A small contrastive image-text model, trained from scratch: encoder norm batchnorm, batches of 128.
Rows from block 3 of the text encoder of a small contrastive image-text model, named by matrix and row number. Rows with one number belong to one neuron. Each number is 128 + 32 x the weight over its row's rms, rounded and kept within 0 to 255. All counts start at 0. Numbers have three digits each.
After each neuron's rows are labels from the 100 texts, of 14976, where the neuron reaches its highest value: "fires on" is the input token at the peak. Only what is clearly more common there than usual is listed. The data: photos of plants and fungi (iNaturalist).
# fc1: MLP up (text_encoder.blocks.3.mlp.fc1.weight, 960x320), inputs 0-53
# fc2: MLP down (text_encoder.blocks.3.mlp.fc2.weight, 320x960, transposed), outputs 0-53

fc1.151:100190130136205145081090161141135175144106083124100114145140109095107135130119157122173115125144105095092046127099116110148134100084086167130126113158185116150097
fc2.151:157180132132129121107119140169116150122135138186107190103109142106137178069139121126129183133159119109127134076118082134146157162091114099155097117140111109163152
fires on: "california"; "dodonaea"; "pearlwort"

fc1.26:109114106091146171105096061147167145132091132088124099158154114111115130127118083191085108141098191053118092129120101102073098105155135132138152158182141059127158
fc2.26:080091128122138160196167123102117149103132130147100192092100167107127094150139078126125110137138103088128071122140188137108131142194159171116157164102074132124121
fires on: "viburnaceae"; "rosales"; "jumping"

fc1.486:116080107136164122138131088189120082148082068169151124108151140110091174167191102133093092126147119128131076137100155086132126103185083108116125161148074156112165
fc2.486:138163153172134164128075175130115116133127114111154112146139198183126115165171168125107143117132116142139138187099136155151164139173115164186147182164121107105109
fires on: "fragaria"; "speedwell"; "galinsoga"

fc1.483:141148124138108189139131139095119091110098106175148161119114177121135104112151137155120106088117087121144125146132166130126120171106133124136173108119180121111108
fc2.483:098204154196148061139085138081099122120122150103067159150128106155100108141135122109117164138173130189112165142128149149129114098118142162113157108109106104165150
fires on: "splendens"; "elata"; "fulgida"

fc1.119:194176166083106175110118138116141109127131118232126128143112124099057072080134139181150142110156170169111145156140106110151107092139129108121222171144112087107105
fc2.119:100154087118155120157142128162181114117182162055131094226136139090165138115164171121157084197083165106140116144123104124114108163093081113153126095104132087124084
fires on: "polypodiopsida"; "southern"

fc1.176:123162106188070133081149107089066152106103115167183144179148138104156119148165155119171132117145123127140151186170097100173180127116084131053123122160108139104128
fc2.176:212125118179082111119165074107134203120111112148154121112089121123127131155093136191169132169201108135171128121176151164179145173091086136096108075184177117097167
fires on: "family"; "acerinum"

fc1.587:105164139120092115147123068130145114156131140130144119082178148097140197085096116141158116114124090085085096111186114070197133121126050135118152104133143067148132
fc2.587:128128117116078049106089121114064086079079096139094143146146117104069151124092079153117180150097141155154124145133117125146112136159067160181113112110103126085205
fires on: "agaricomycetes"

fc1.548:114131121113177178142120081119103157153082090134134104163115157047122119136161152106165118187173165102159105107117108071127134137121127144148142116117108117146130
fc2.548:080120157063119131076208136063168126143153081209134126112064134091122152124169083120114104142141125141046149127114144143098144192141087120104155105110105144104126
fires on: "viburnaceae"

fc1.16:129156165155156125162100140139090176099151068093194118155136160184079135157084139100111150137120109135132096102163159113121147132148159161064110128149090147112157
fc2.16:157094191115098129094104137119131187135089137093127105105122129103110105147121111107175126137178147061099161088086127065138132110191102092066132098121140124148160
fires on: "opuntia"; "joshua"; "liverleaf"

fc1.144:127088079125129134114111091132127092112074124162109115166107156190183115148134135093125108144105155148108067113117124133134157107100097143111067093189139111142067
fc2.144:064141201142128157111123169154106142103121132119052103151122069195140201150149118103117119154089109133113145097095152148194122143091071080097138154123188141115147
fires on: "cactaceae"; "zygophyllaceae"; "microphylla"

fc1.525:158123086080088131103159132195140143150103069117154097097164154114142107105146084141100179094171104120127095204130152108174090103097090115101093149094113102121117
fc2.525:054185087130106109127092132184109128159120099151113118107130172149115117100063117143107161094153104125110065185162117132139129125155146057121164161102148141117141
fires on: "-"

fc1.347:123124147175078102127129090126123117046124151164172148173119129112104118138116125057139140130106122128141127106148141155147115134134130126099134115117128144081114
fc2.347:141134114081172165135147109194143128158137165194149113089119112124185145123165086137145143131102089043154116144086123137110079181140134131129145132144100119109148
fires on: "speedwell"; "nettle"

fc1.232:147131118092168118111123114143149127128121110122124181143136093119063188171106156126059117140166107152188100173132095165102129134156160130137122064113157139115126
fc2.232:110115113127097139080124152163105119085045140144153124091101051129142064201141112115090104109151088097139164091111120153178105180102126149179115107163159132083078
fires on: "-"; "magnoliopsida"

fc1.503:100130196164151092149077085104127083148095197046076135149103136107116092156119180142141135145187123135115096226153162115142136115068156121146107198100138128164128
fc2.503:170132165139107074110183171096069100151110099122055075077168178184122106099132134125149090145215181141156199097133130122090084125101159124068134169163171177070124
fires on: "fragaria"; "ericaceae"; "fabaceae"; "primula"

fc1.306:147141127091168093115131086106165104166121121147173090132153110103156156133136109139048134125077135110189104135092154138156142125100207118093083130115099102122106
fc2.306:107182150192188141100100131128173139179140122138102143120123080107085132146104146110099103151118116118142141164186157108091063098091127156058135127097123079121106
fires on: "polypodiopsida"; "spurge"; "southern"

fc1.68:150090171132089087171168043120192127057150199114144125130096174126158113152123120100153094150144133149112098151159132124148124100119100075057124134149120140134120
fc2.68:129137141134167204121117147103081123123122144153119113162113169105085084095105193124127122116168120087137088142161110113092159064125188156119128177100135126170130
fires on: "primula"; "marigold"; "oregon"

fc1.174:171152117131144106147093110098176128130136104104113151151117165087097100146114133116086128085155177103120138154134109114122172133109158162135121091062139115093116
fc2.174:105142100157128119132117075099091093131124124108197165167114114157073104128095108139122206135100122172149141146157120094115183182153095096148130093171074115099152
fires on: "agaricomycetes"

fc1.282:127162104111129165103144148095127181105105105153113102087112153110108099114153145060121099161173143111103131135113087164154119081121064134132102101151133154172180
fc2.282:108147102073140100081075063122102088127097096112080072150122114108177184085122119140126114060158123147136096111118122174113140166150146108118133087181066140179121
fires on: "california"; "moniliferum"; "holly"

fc1.129:174168111173162117136152171133126093194101096135129088135149092132124107081159155156162096181100140177119125096151135082139170109118129175164113123216091094113138
fc2.129:171147209145084173094085127106115172184099121108057102145118170097098104130147125104107126080074148087137126092103111097147092155096159094121094112133104164094093
fires on: "viburnaceae"; "maximum"; "ranunculaceae"

fc1.511:112099125117107117130151126130139136080129135107166121170155153091116166198114163150110116122175143153089172179147153148167089142102065100085206118144128096149156
fc2.511:147135096100108139070092110119190110087079139141142108173159084135143111124178152179087099152149179166125106073123107066162107108098128175083103129141173136141096
fires on: "family"

fc1.163:142074137095155158118124134167125133122140163104145146169119195191099166115064092087106142096152179146121091104107100147131138095100108092103157070147118092100109
fc2.163:036099122129127154081182113148118131134047126125173119141149090119161193087152139140119105126165182098140165155123156144112103168187148133143144126152144165111161
fires on: "muralis"; "oxalis"

fc1.764:131178132201109173089072173098134142053146153103205098111083043093191118158149165096137110130087135141115121159100092175175083192144163147112156142107135116158100
fc2.764:099094089130174144088142129187158124212154132084117135117127082102169109159122068074169147142083109089117149095138063116134111130189092119104183123163163145139172
fires on: "potentilla"; "geum"; "asteraceae"

fc1.123:070132117110141127119190179166144135130088177131094126132097174082102125214172119145196082159181112086147174137132133180152131148108079119160140155122143031169131
fc2.123:122146161165156088126093185079110127131135134126110108103173140081097153102155119114117118114078155076166149127075121119102175106113076076130095141112147121081115
fires on: "santalales"; "vulgaris"; "dodonaea"

fc1.247:203127088112114128118115111162148082147075134150151133144121110140112126119088186140098116160086089134219068094109151144070131102088159113104124201094132136097144
fc2.247:145119077134143151146136129140164122144080096160132118118144109157146159175080138141108155141124126087119050161123116188113128081080108145188195114134107132093153
fires on: "polypodiopsida"; "erodium"; "abies"

fc1.145:172141136072142116196119092128133162119126130148182140145088153135137115128125101115133117120117169119126112138157099111156098126065188132153113164097135139111072
fc2.145:137139141109158147126115073136115129135106105143232121112147107147135111180093199176192094142150133104083157099133189236129129059120126102126134122166097150119155
fires on: "marigold"; "campestre"; "skunk"; "yellow"

fc1.55:136162173085080153106117135131237117127147097161147133159160184083131160139166186154181160125192146152126128146091175110094130102127137160103118100098117111128127
fc2.55:087113113139140157130103134176113194128105124113124086096082146202098158141146044146104179157115129121124085070098217090131118105189181168102119133145124161156089
fires on: "viburnaceae"; "laurel"; "root"

fc1.695:184125075126122127107134098114107162173108131183158109098066120054134079149081146071115137148075134150157088140115137156148099135106174141083165105123071135119151
fc2.695:175142196096135088147158100122130112086124144141166159204108070160155156112134099143100108107122132117152153153108155113127061154140122145115166085075121104080165
fires on: "agaricomycetes"

fc1.221:170120148097123145159148110128119076165117139198178132152099119170136126162125167141156175138152118134115163232121071157090088094151167150154118149057131167110151
fc2.221:184092089110071123128120143105159161126147113136142080131145136129084135101102188060093157139129147171112161090118133148165170146120119116139134209165120133165133
fires on: ","

fc1.234:231121082102152111142047157193151139100156138108140143111123181116153112172137160136093138155129193055124170140145207143205163119135160174122076156181147117107105
fc2.234:161100098047088107086180079075111101084147161153145163119128141117115113114138139128122120132099125193090096097152111120099132091054128079153127169142108157145107
fires on: "family"

fc1.682:126134115123077195109158129173107124095149060113113143133103159153089113099144163126119169143148139170155135080110126105130146147117171213104158136074092147127157
fc2.682:138116046190079130156159117136073134149125146160123126146140088195159151121125134083103110084159082076097194097101099142145170159107110142103129103176124156064130
fires on: "joshua"; "<end>"; "spot"; "ivy"

fc1.159:124126096157139122112156164102057172137145093146140126074140143212151093157126088157127130132168111088102167124086152168147110134166106124138111142168080122160112
fc2.159:092120155138129133143171115110118129187113158110121076110089165091149118101143129130137124166129121054112118181114203181122174151176066141105091145127146117067115
fires on: ","; "valley"

fc1.450:114205134073117117122139137143158107138129110104125118119199132119109122155136192128125062109110143143121094166131113185097140117114121123179138120168090157101167
fc2.450:120167145184138131167125179173086235151135137062139129166103163089099114115073115164079114100087077119149110162179079164168140166142098135113099067086214119099126
fires on: "ericaceae"; "lamiaceae"

fc1.79:121143097030167123047129130110090152108126144102156088115095138092107146154119089119127168115134100091151205184110175095173130098155115140095149082089122089115174
fc2.79:122154169142103140104140153106114151158143178082111125103115074121206146077070097124130113201160126117104108057125125117156105089133129157111134092132169135131169
fires on: "elder"; "bladder"; "triacanthos"; "thyme"

fc1.313:142177129127069087163162139122140098108097146083081126106155085127093130155093150114135071127109141104117096135101114140094099079146173152149133157083143067138158
fc2.313:069091135091127138113153140160116172098146084088079078045111117149147139179161110106126169125100136110070147125118078122135112109120080125144110138141089127101054
fires on: "fagales"; "santalales"

fc1.127:135084109122082115120129126136111182176153135157177224111112158171111165136153176113153066116117151121103140143149151177135098104084142089130089106131043071111120
fc2.127:146089118142099096160105173081127145110131075117127129133106139179120125144143211055149145081122169112189146123149133117117137083176120139153124152104096150098199
fires on: "ranunculus"; "common"; "tanacetum"; "yellow"

fc1.492:106142129125099139135105212157165099110117154121122144162188105195176088152089139157140138122108175142124198092131223083119093151148156121098112098104109125142186
fc2.492:174127171122161166106134110138083090080184142160152156112132100164045117130165036129140175162128171105144150076112144108093082080106117160083151107123124122120187
fires on: "speedwell"; "marchantiopsida"; "lungwort"

fc1.494:044146162092159149112158168127137156128157102127181111143160125220166119148123133146166145142139149092145096151120111125036139122092107154085105153119155124115143
fc2.494:106133085157123161136173152135154130130144142096168128160166170116093135095060102186170176150155133142101109162111140105095173114132110122152156121086129159183167
fires on: ","

fc1.535:182122190181064140134154157109173142072114163163127138124112132140143079174144117149174102136100138125138134160120117178081139063195122116158075150047079102105108
fc2.535:183167092111141191123132139128093126131197115107147098131096120096158148109135091082122113136158129110185153156174192152138118148111139100112189127150148074103110
fires on: "fagales"; "viscaceae"; "salicaceae"

fc1.553:165138195124146113133132091115128148085138097074149175022160096113187158121130143097147094110154083189117100176071136125094174120098125158095185128094141136106126
fc2.553:110112138174168142146117164141110138193153092109142176119141117120105078199149087150156156161141092105177118102118168143100170073145117122164096115101140156078079
fires on: ","

fc1.22:161113105120090089155144135127150105121068093168121138143077123129108102129116101117165114200121124185193181148150181060154146088142069128141109135223127100124077
fc2.22:151134198102172076136113054122123166135115097109113128144139115148141172175105100128158149139151114052099144085137152154112174077116187135199137095136105090161098
fires on: "fagales"; "altingiaceae"; "elaeagnaceae"

fc1.316:165128117101147114140137124143096131093162181123150128087146121143148136131112105115106121046161074121168126128111125153119169196131131186068116119114141170141099
fc2.316:111112101128195110122156117116114116181133111132129075185092147171094080145084132127154108140143160122106078189062140152125179069160085178158136100109103090137110
fires on: "agaricomycetes"; "asparagales"

fc1.59:121181135129161183173135145115115126081119154091138152116150027134147135107149070091172115167143160156135091157125101156101125138195149113156108081149158123181148
fc2.59:106093088138124166188151128183150162111089098118106088101145092094212097169107161084182128176134134137086187092101106133092103056138186114175135178168104150093133
fires on: "achillea"; "thistle"; "heath"

fc1.4:218165156160159183113087136205151136122104135156128094182147091105081136143139107147151147163156126180170150168112116111134177135148117128161125134083144147093116
fc2.4:122160158102120154116190193139126123110106159095110052092148095176135108126081144143147101094142140178133110091123114134118126149146133137119127054151130105138082
fires on: "fagales"

fc1.757:175118088183133089194171111161089095144153146144139118112172067096149112161144095134100127139171113142126142161104141101121131154101110166194176105132173135135108
fc2.757:159108167159128180120133121146123086079131084132086146176123117147117092137112130168086103070086131167152108101151080134144175143115160156179109144108152119132149
fires on: "ericaceae"; "berry"

fc1.632:132143200150149097118188139123141118091054136145135126086173154149175070120156153100117077102148082114149077143162096123138152115112150214159099216143181128162109
fc2.632:145119078126178119153112075152083125130101163119189157100133102107143120085125079133074126120094091116098148135119141129080156159154132140130151119146191143113107
fires on: "moniliferum"; "santalales"; "wattle"

fc1.93:173153151120128179094157150124122178154186121097120185124113188110120151100087122155097086094132115112174131136176121116125142043112119104097106124200106138125099
fc2.93:198063126139076127047137137143166115110155146128155163116127148079066133097107148135112111154134193129144104130158114132105113094138074141122128123156142139156139
fires on: "family"

fc1.149:070170114046163159054199133127131159170124181146131119202109127073117159138206135092206126090141153198111162128132148145060136098109099115111132154134167130118156
fc2.149:061142080138125102146137090120143132174104121066124127206113169117142127094123149102125124183091158077155211150156130090120100174127109080215160100077105157129162
fires on: "baccharis"; "mesquite"; "cylindropuntia"

fc1.100:096128162108119097094162166109143168085113134161123123137166162146119150159103180074137135175125128111128105113098118129102158061135123134194152058086143123110092
fc2.100:100094095131202134156148142094105162100123091111101131161138163127146206057131140137147170166112199049087132096166181169112104185117158163148085080167144118143144
fires on: "tripleurospermum"; "lactuca"; ")"

fc1.146:155152150111136153140115124129135155175081139135137135105128145150070141075074176128104098155154132107073147142128113117141134131201144174115126137115124120107068
fc2.146:109133115069093103149091134162121107062128114113087154144126127169156140148095137124154137114120069054076077111137122125139115108170077122067120131123167059141180
fires on: "baccharis"; "candelabrum"; "prickly"

fc1.169:200123134102103127132077094068076105075075125177153167166133076092086087150094118139160090123127185141122087146114100131133137122120144146131120144069087135147144
fc2.169:164158116126138117059155094155124047094109111106133156210134180159127172131094108145129071101134169116158136121150053141117117145102141066154145109167129117135143
fires on: "family"; "dennstaedtiaceae"

fc1.342:127164132153146144139139158138121163105075144193100111060164195126102102146133163097164131118165096099093107108111140134090091098087131180134146132147120169132128
fc2.342:118113138124089119171096131155144153128133177180170139118133146081121077090156117195128120135090098121129116123165176107129134122105097230084079135130091157133121
fires on: "california"

fc1.67:145117118140154113157164207095156158164090089108176113158097120083093095170138119107115138068084139133203099177126143080156129140124109124082206099057104073052152
fc2.67:163150123181128124133146142124107127148157162087166141129074129109115146108155148084161068112118146125188141077172147092097118163062079170091104155087129081059082
fires on: "polypodiopsida"

fc1.714:095172123116162143158108105074110125183130072104163166107120157123102139143121100127128116155168117091132156160106166154166155129102125092084115156140109148148149
fc2.714:113108128091115117088116171117082122110113062064125121089111106126131126113139085145137149136140135129116116132136172104156058092080145112141104113158117144120165
fires on: "primula"; "brassicales"

fc1.670:090140114049175115166137146107101137127162124117117136087130172150149126139106142137164220167118138102121064112098167155109145085178081186106112130146100126127096
fc2.670:106083127101188115178104119119090130172104089093099136074143147169140118141148184182173135121084091018147170109125132158138110152164088163128133166085093143156176
fires on: ","

fc1.208:110100071084179170078172081096102204186127163171116127100168171188179174161089126145146125082163086153157118096131132154150178093100113134151093120119104117154182
fc2.208:062134152159127090157130086103115119164119157127122097147082116108164166123168150102083141164135092138096167100163084160164136127122159132148122089060154102088064
fires on: "baccharis"; "crataegus"; "california"

fc1.141:097107101112113116147143155102061113115088125110085112130175161148110145075158110109121151143125146142137117130065138133075102101131150115105211119149121121109163
fc2.141:100072076144165132124115136121148098096159109103198135118146163159165107120115110138147130134108148111161190113166174088122151149135124150093100152159157159099048
fires on: ","; "lily"

fc1.244:107087150153122185133130170123110118134102144121138129071097173123151164124097084210049141123088174114162133119145139159144112139077130078149126146140117104168151
fc2.244:103172142123096144156103127161099131121121110187162135119126171138101098149130058146123111157160133140056133122176106175185159108170086099055108203086106079193119
fires on: "muralis"; "geranium"

fc1.663:145135099078139189101135072128123161154150177175200119163133089120183083135100117125114131124131176127088153133112144151158093153137057137096151122150150086135117
fc2.663:145070110079181119087127167153102091133103106110135105133181150130127182155183114168119132131165128159129130149149112113142111164134069085147117108187131142166155
fires on: "poppy"; "agaric"; "symplocarpus"

fc1.519:133118120093108129163122079141054158158125151152095134116086156104071184115103154152069150199170167147121123140162122143154127149098125116117133190118154165189148
fc2.519:116126155104124115127119181120172090108129145147139124152167115121143119140093216121054121057150106081088139028163116156174169151102112129148109118176103165170073
fires on: "splendens"; "polypodiopsida"

fc1.121:119121096073155096104104096170144152155141123132095099124133121122135083137089113085113148079162154139190145095104061141147163145075128192112119069094148127116143
fc2.121:132161132099172066074095090110149162153166107130110093151062081150107118094131157122139062082107126137137143150096073169085139150087111173136092069096130122113142
fires on: "agaricomycetes"

fc1.300:177198197089111145125105160080151068098134066090077085157103130154125122154080134190109194134107107112111157141135118082097137093139142076145100084151134140139191
fc2.300:163144126172145178054132110134158128134089122152115073141151152105113112144147147117097169129105069132114145156092096098143125188088103073066160119117147114192123
fires on: "sapindaceae"; "european"

fc1.549:134135126122148132133135148147087153109138118096147145140167197146153167110179089084175153094122115074071109228094123141127138168134092187148122097086135075106122
fc2.549:085127087173125110169131129061097089152148093084139122074051198112141084101105132136139158189150172152132239203086128193157182113135117161179143129076086158158169
fires on: ","

fc1.722:122123143153157118087142154176108180089137159148116154087153175132111111144121155162186123131150144148150144108162148118123176098093153150115104183120122164102178
fc2.722:130110159133141164126148074122221122117131190151171110113105136143097126119143158159117097092194155134116124108158146103127083110109134114121173143182155168133144
fires on: "family"

fc1.257:143153150116127185172132155189150109159088093134117106150124106131106144133133100142117042165090160156100132168095132111132135110082070135128114124147146084152145
fc2.257:141146131121115191039137167181108155105083121101137137142132140088134089121156125127144128090159151097150125035138124181252124113153110134123120105145113090135108
fires on: "fagales"; "proteales"; "honeylocust"

fc1.161:153118122156152105118142139082110131120150144118042075181128154138146198120155132102100084140151127134122098109094116200156135151102080126128140101084090167173105
fc2.161:106136134142165123097157176139150086099161141116144138135136116134153153109093092089180126138120163133068090114182094103097085143185138138109154045159139147105160
fires on: "bloodroot"; "starflower"; "wood"

fc1.274:141172226119113094170135115128184081111128103129157178150095141112101142080130058115190124111148069110135062163135115113099081153112111152189155103110126104066192
fc2.274:133108122179120142162111109104093071086124134160146110110122120118042106143144165121049102167068110110168059107193089097108104194176103123173108124194166113173192
fires on: "tree"; "rubra"; "platanaceae"

fc1.130:101118136097131158144140149086095159149124111119154136073147174142128136060138139145136108102092121173103141090158096175147132115148123103155157166134159035156128
fc2.130:134167141107129125176175079162099119130111110078149101086146091109151078125143095177191152068147153170064131125137071097109067158116140096140175164121177104148138
fires on: "reed"; "blue"; "broom"

fc1.135:159114132113100155113168151203181133093141104138094019117132169116162146120141110180171085170157094140139137135120167083110170128141112112139131112137081111136116
fc2.135:112137123151170103141167139157131205159110045138207076172133100127087079136146131218192168110146148152085126093144130107145150126147161142153156068155052152109101
fires on: "viburnaceae"; "sapindales"

fc1.361:154172181085121122040147102122159145169180135147161113140139139148131150105143115155149124098118148171166150137112093125157124194127120173145143152130159102126135
fc2.361:117119114142073175174103166092064105066159102145122063065155137112137116129146129071079140086091136093128157114073117182163143039163106120101158093105123184147120
fires on: "ranunculus"; "asterales"; "ladies"

fc1.741:148087185143125145157148132127119163081085107166148143136138098195172130107100141075091090096066076129041117132177113086120158060120130094159126172143130103138119
fc2.741:108147118116129140147157120119132108097104095146099124159145138094121104124128100170118152120110197109167130095111178146065147184086141164114108128133145106146102
fires on: "-"; "saguaro"; "licorice"

fc1.42:181112039092131108153095120139146083106163108104149137070160155083128156091120194131115141107131072065121135115164180188178070137092174134137095120114172084166135
fc2.42:124088051080174086087112150098152087138160107180174159116114151083142148121144178161143154110100115155058130101144180137171118113171151097082127174117150105146154
fires on: "ericaceae"; "rotundifolia"; "sarraceniaceae"

fc1.172:084158055166141135118105116110106105119093151093144099092119132126106167169145128088109084143114105094077151128117118125159133141084075090051168151110134145124138
fc2.172:105124111072080078115112148117162091094143059095096162119167119088150059122160157171192105104064120095129109099089183181064117126101086118207178130113100129079168
fires on: "bloodroot"; "wild"; "geranium"

fc1.31:212106228184174153133146109144085145106168114128091088164102126093111118106199151099061121111137125121131145133142113154104081112142166120178105171080110120169120
fc2.31:130140170116124076107098134164174141125068105124179088103120088157091071153168142112120144136078162165133181137137132193092112153115138118151177135118113160108128
fires on: "douglas"; "fox"; "columbine"

fc1.204:159101118188162151099154189111119163166173184146066178114162125154144123106164152103163169131152146067074062145140154146143098146147097109074133111079128123147126
fc2.204:111124096153118154141112106153117077162193115138170136049163110142140111191128074084162131167152204171083108130116117125136112178169153165090080147162143181107171
fires on: "wood"

fc1.327:130142137153161124152133127161138191080150076130122139080078101113057117138118155112123167112113169126152156159163131136140160073120078188100107162120142165159097
fc2.327:142158103110109113114155141132118162152172161131136177158149127123160201031098126155140151135118072156113106183131131121131141101191128059138076116158183106136099
fires on: "agaricomycetes"

fc1.727:109157077119082141190117122138130134112143112162172087155153122131064151093108122096175087146082114190113117162118135129105112100107104143128138120125137125149118
fc2.727:111096101191096118132095163157158114122102092099153134120176150130092149133170127179158101105118127181114164108172120169099133137140097170182161092088156135144166
fires on: "bloodroot"; "geranium"; "wild"

fc1.39:127120142137118120146118114050067130130063088147121136109120117117043065113108101099068192100148166126124116110158117087110115151132153150021143142116139034208124
fc2.39:156177082115121156158113120116134147095133097060179083113110134122128118142087080066158136149083187121071099129132113122159108080192160123087084131130209116158138
fires on: "joshua"; "class"; "pinaceae"; "("

fc1.520:130136133156108101146118114189165198165136120167112147118130115115162124139083138158134066099146167071107100163120028048181117113142146149052121088136135150113128
fc2.520:104096045157108109131149114157149137094135076141100134103121094139121115077232146150133114163107116139076138105116106208139116150127135113129146137154221160141122
fires on: "dame's"; "bluets"; "liliales"; "wild"

fc1.285:123156076122139110122129070139154105086084088178071119162109104145106103197049108167114111106143108108085149164165153150127175124131081221105180087138130160146097
fc2.285:141102131120119119113132098114138130147110126102148165142112121144121052112072127119158119102132128165155116149061141145237155143102158094139144164177111068088142
fires on: "ericaceae"; "fulgida"

fc1.730:200121129186155153165151095123133080108114105140150163143129107209186107185123143156158096128131162105144158133080189136115157043093129149126187125126158099128155
fc2.730:120100121123109116114099136130125154073124162153147101110123151135090112120110129117150134051066106194133125141130119128164146095129130115093092178161150102127099
fires on: "cactaceae"; "asparagaceae"

fc1.368:093139144121190120127143185121115073122135118132148121139160080198095138134158142099107088103111131083151086074153109104165084147103118106123153102106161071162201
fc2.368:107156146122133118136145090155130118088161122161106147079114129099186137120143069125180164158120137109090113108108114143058129037088128133095134146174111144069127
fires on: "speedwell"; "mustard"; "dewberry"

fc1.453:153181133150096093160176089171131128141121103121129129163103097181122110124106110152139191169128058102149105168130080164180103146114107142155115099122125148167135
fc2.453:145165151130126109121136146120105200134096073144137117098110100135196137060055118108185159121141119117140121131146121180145131179119129088146074141102089084140181
fires on: "agaricomycetes"; "cabbage"; "hornbeam"; "sapindaceae"

fc1.675:149071079099101119037155125133144095093146133150129169118152134115099161195119115156112128134149209174136132183102099097155077109044085140129145141140099167154205
fc2.675:145074073100101150048087095133152065070103125135132187159122102123125134135169132189099120116101186124143103131148114107109114135091108141093140113096173126118154
fires on: "family"

fc1.408:118158160134182120158098137087163116123151071154158093138145141120151073157125117157083096154091125074092137116087101112128100109137109113119163081092133222146075
fc2.408:107206183116103122154147130135142168121149156086116139131086082170118088138107156170105069150116133096157156160148135132140153107110124101139185118122178060166141
fires on: "poppy"; "lantana"; "nasturtium"; "butterfly"

fc1.391:101157114115152145144133131104074157128103121163107136119108108156154155092210130080164179083136090075133072105169134106058093099076041136110106097087100091142172
fc2.391:109181159129161130159140129133115108135185110073089107079151181156122104103111096142166158140107170166101134155089131159134152145135093146128119122125138148102118
fires on: "california"; "viper's"; "club"; "dodonaea"

fc1.173:122148169110162147117122130134105155116154074102118082081146164125107181208156116139101110126133129178099132146103108160176150098159088159137138137105125125114187
fc2.173:071128115086162119111129129103148155077168114153159120083115147109194119088136116150125136132095154136130098194171110095107142121199095099111103096162119094137142
fires on: "elder"; "robinia"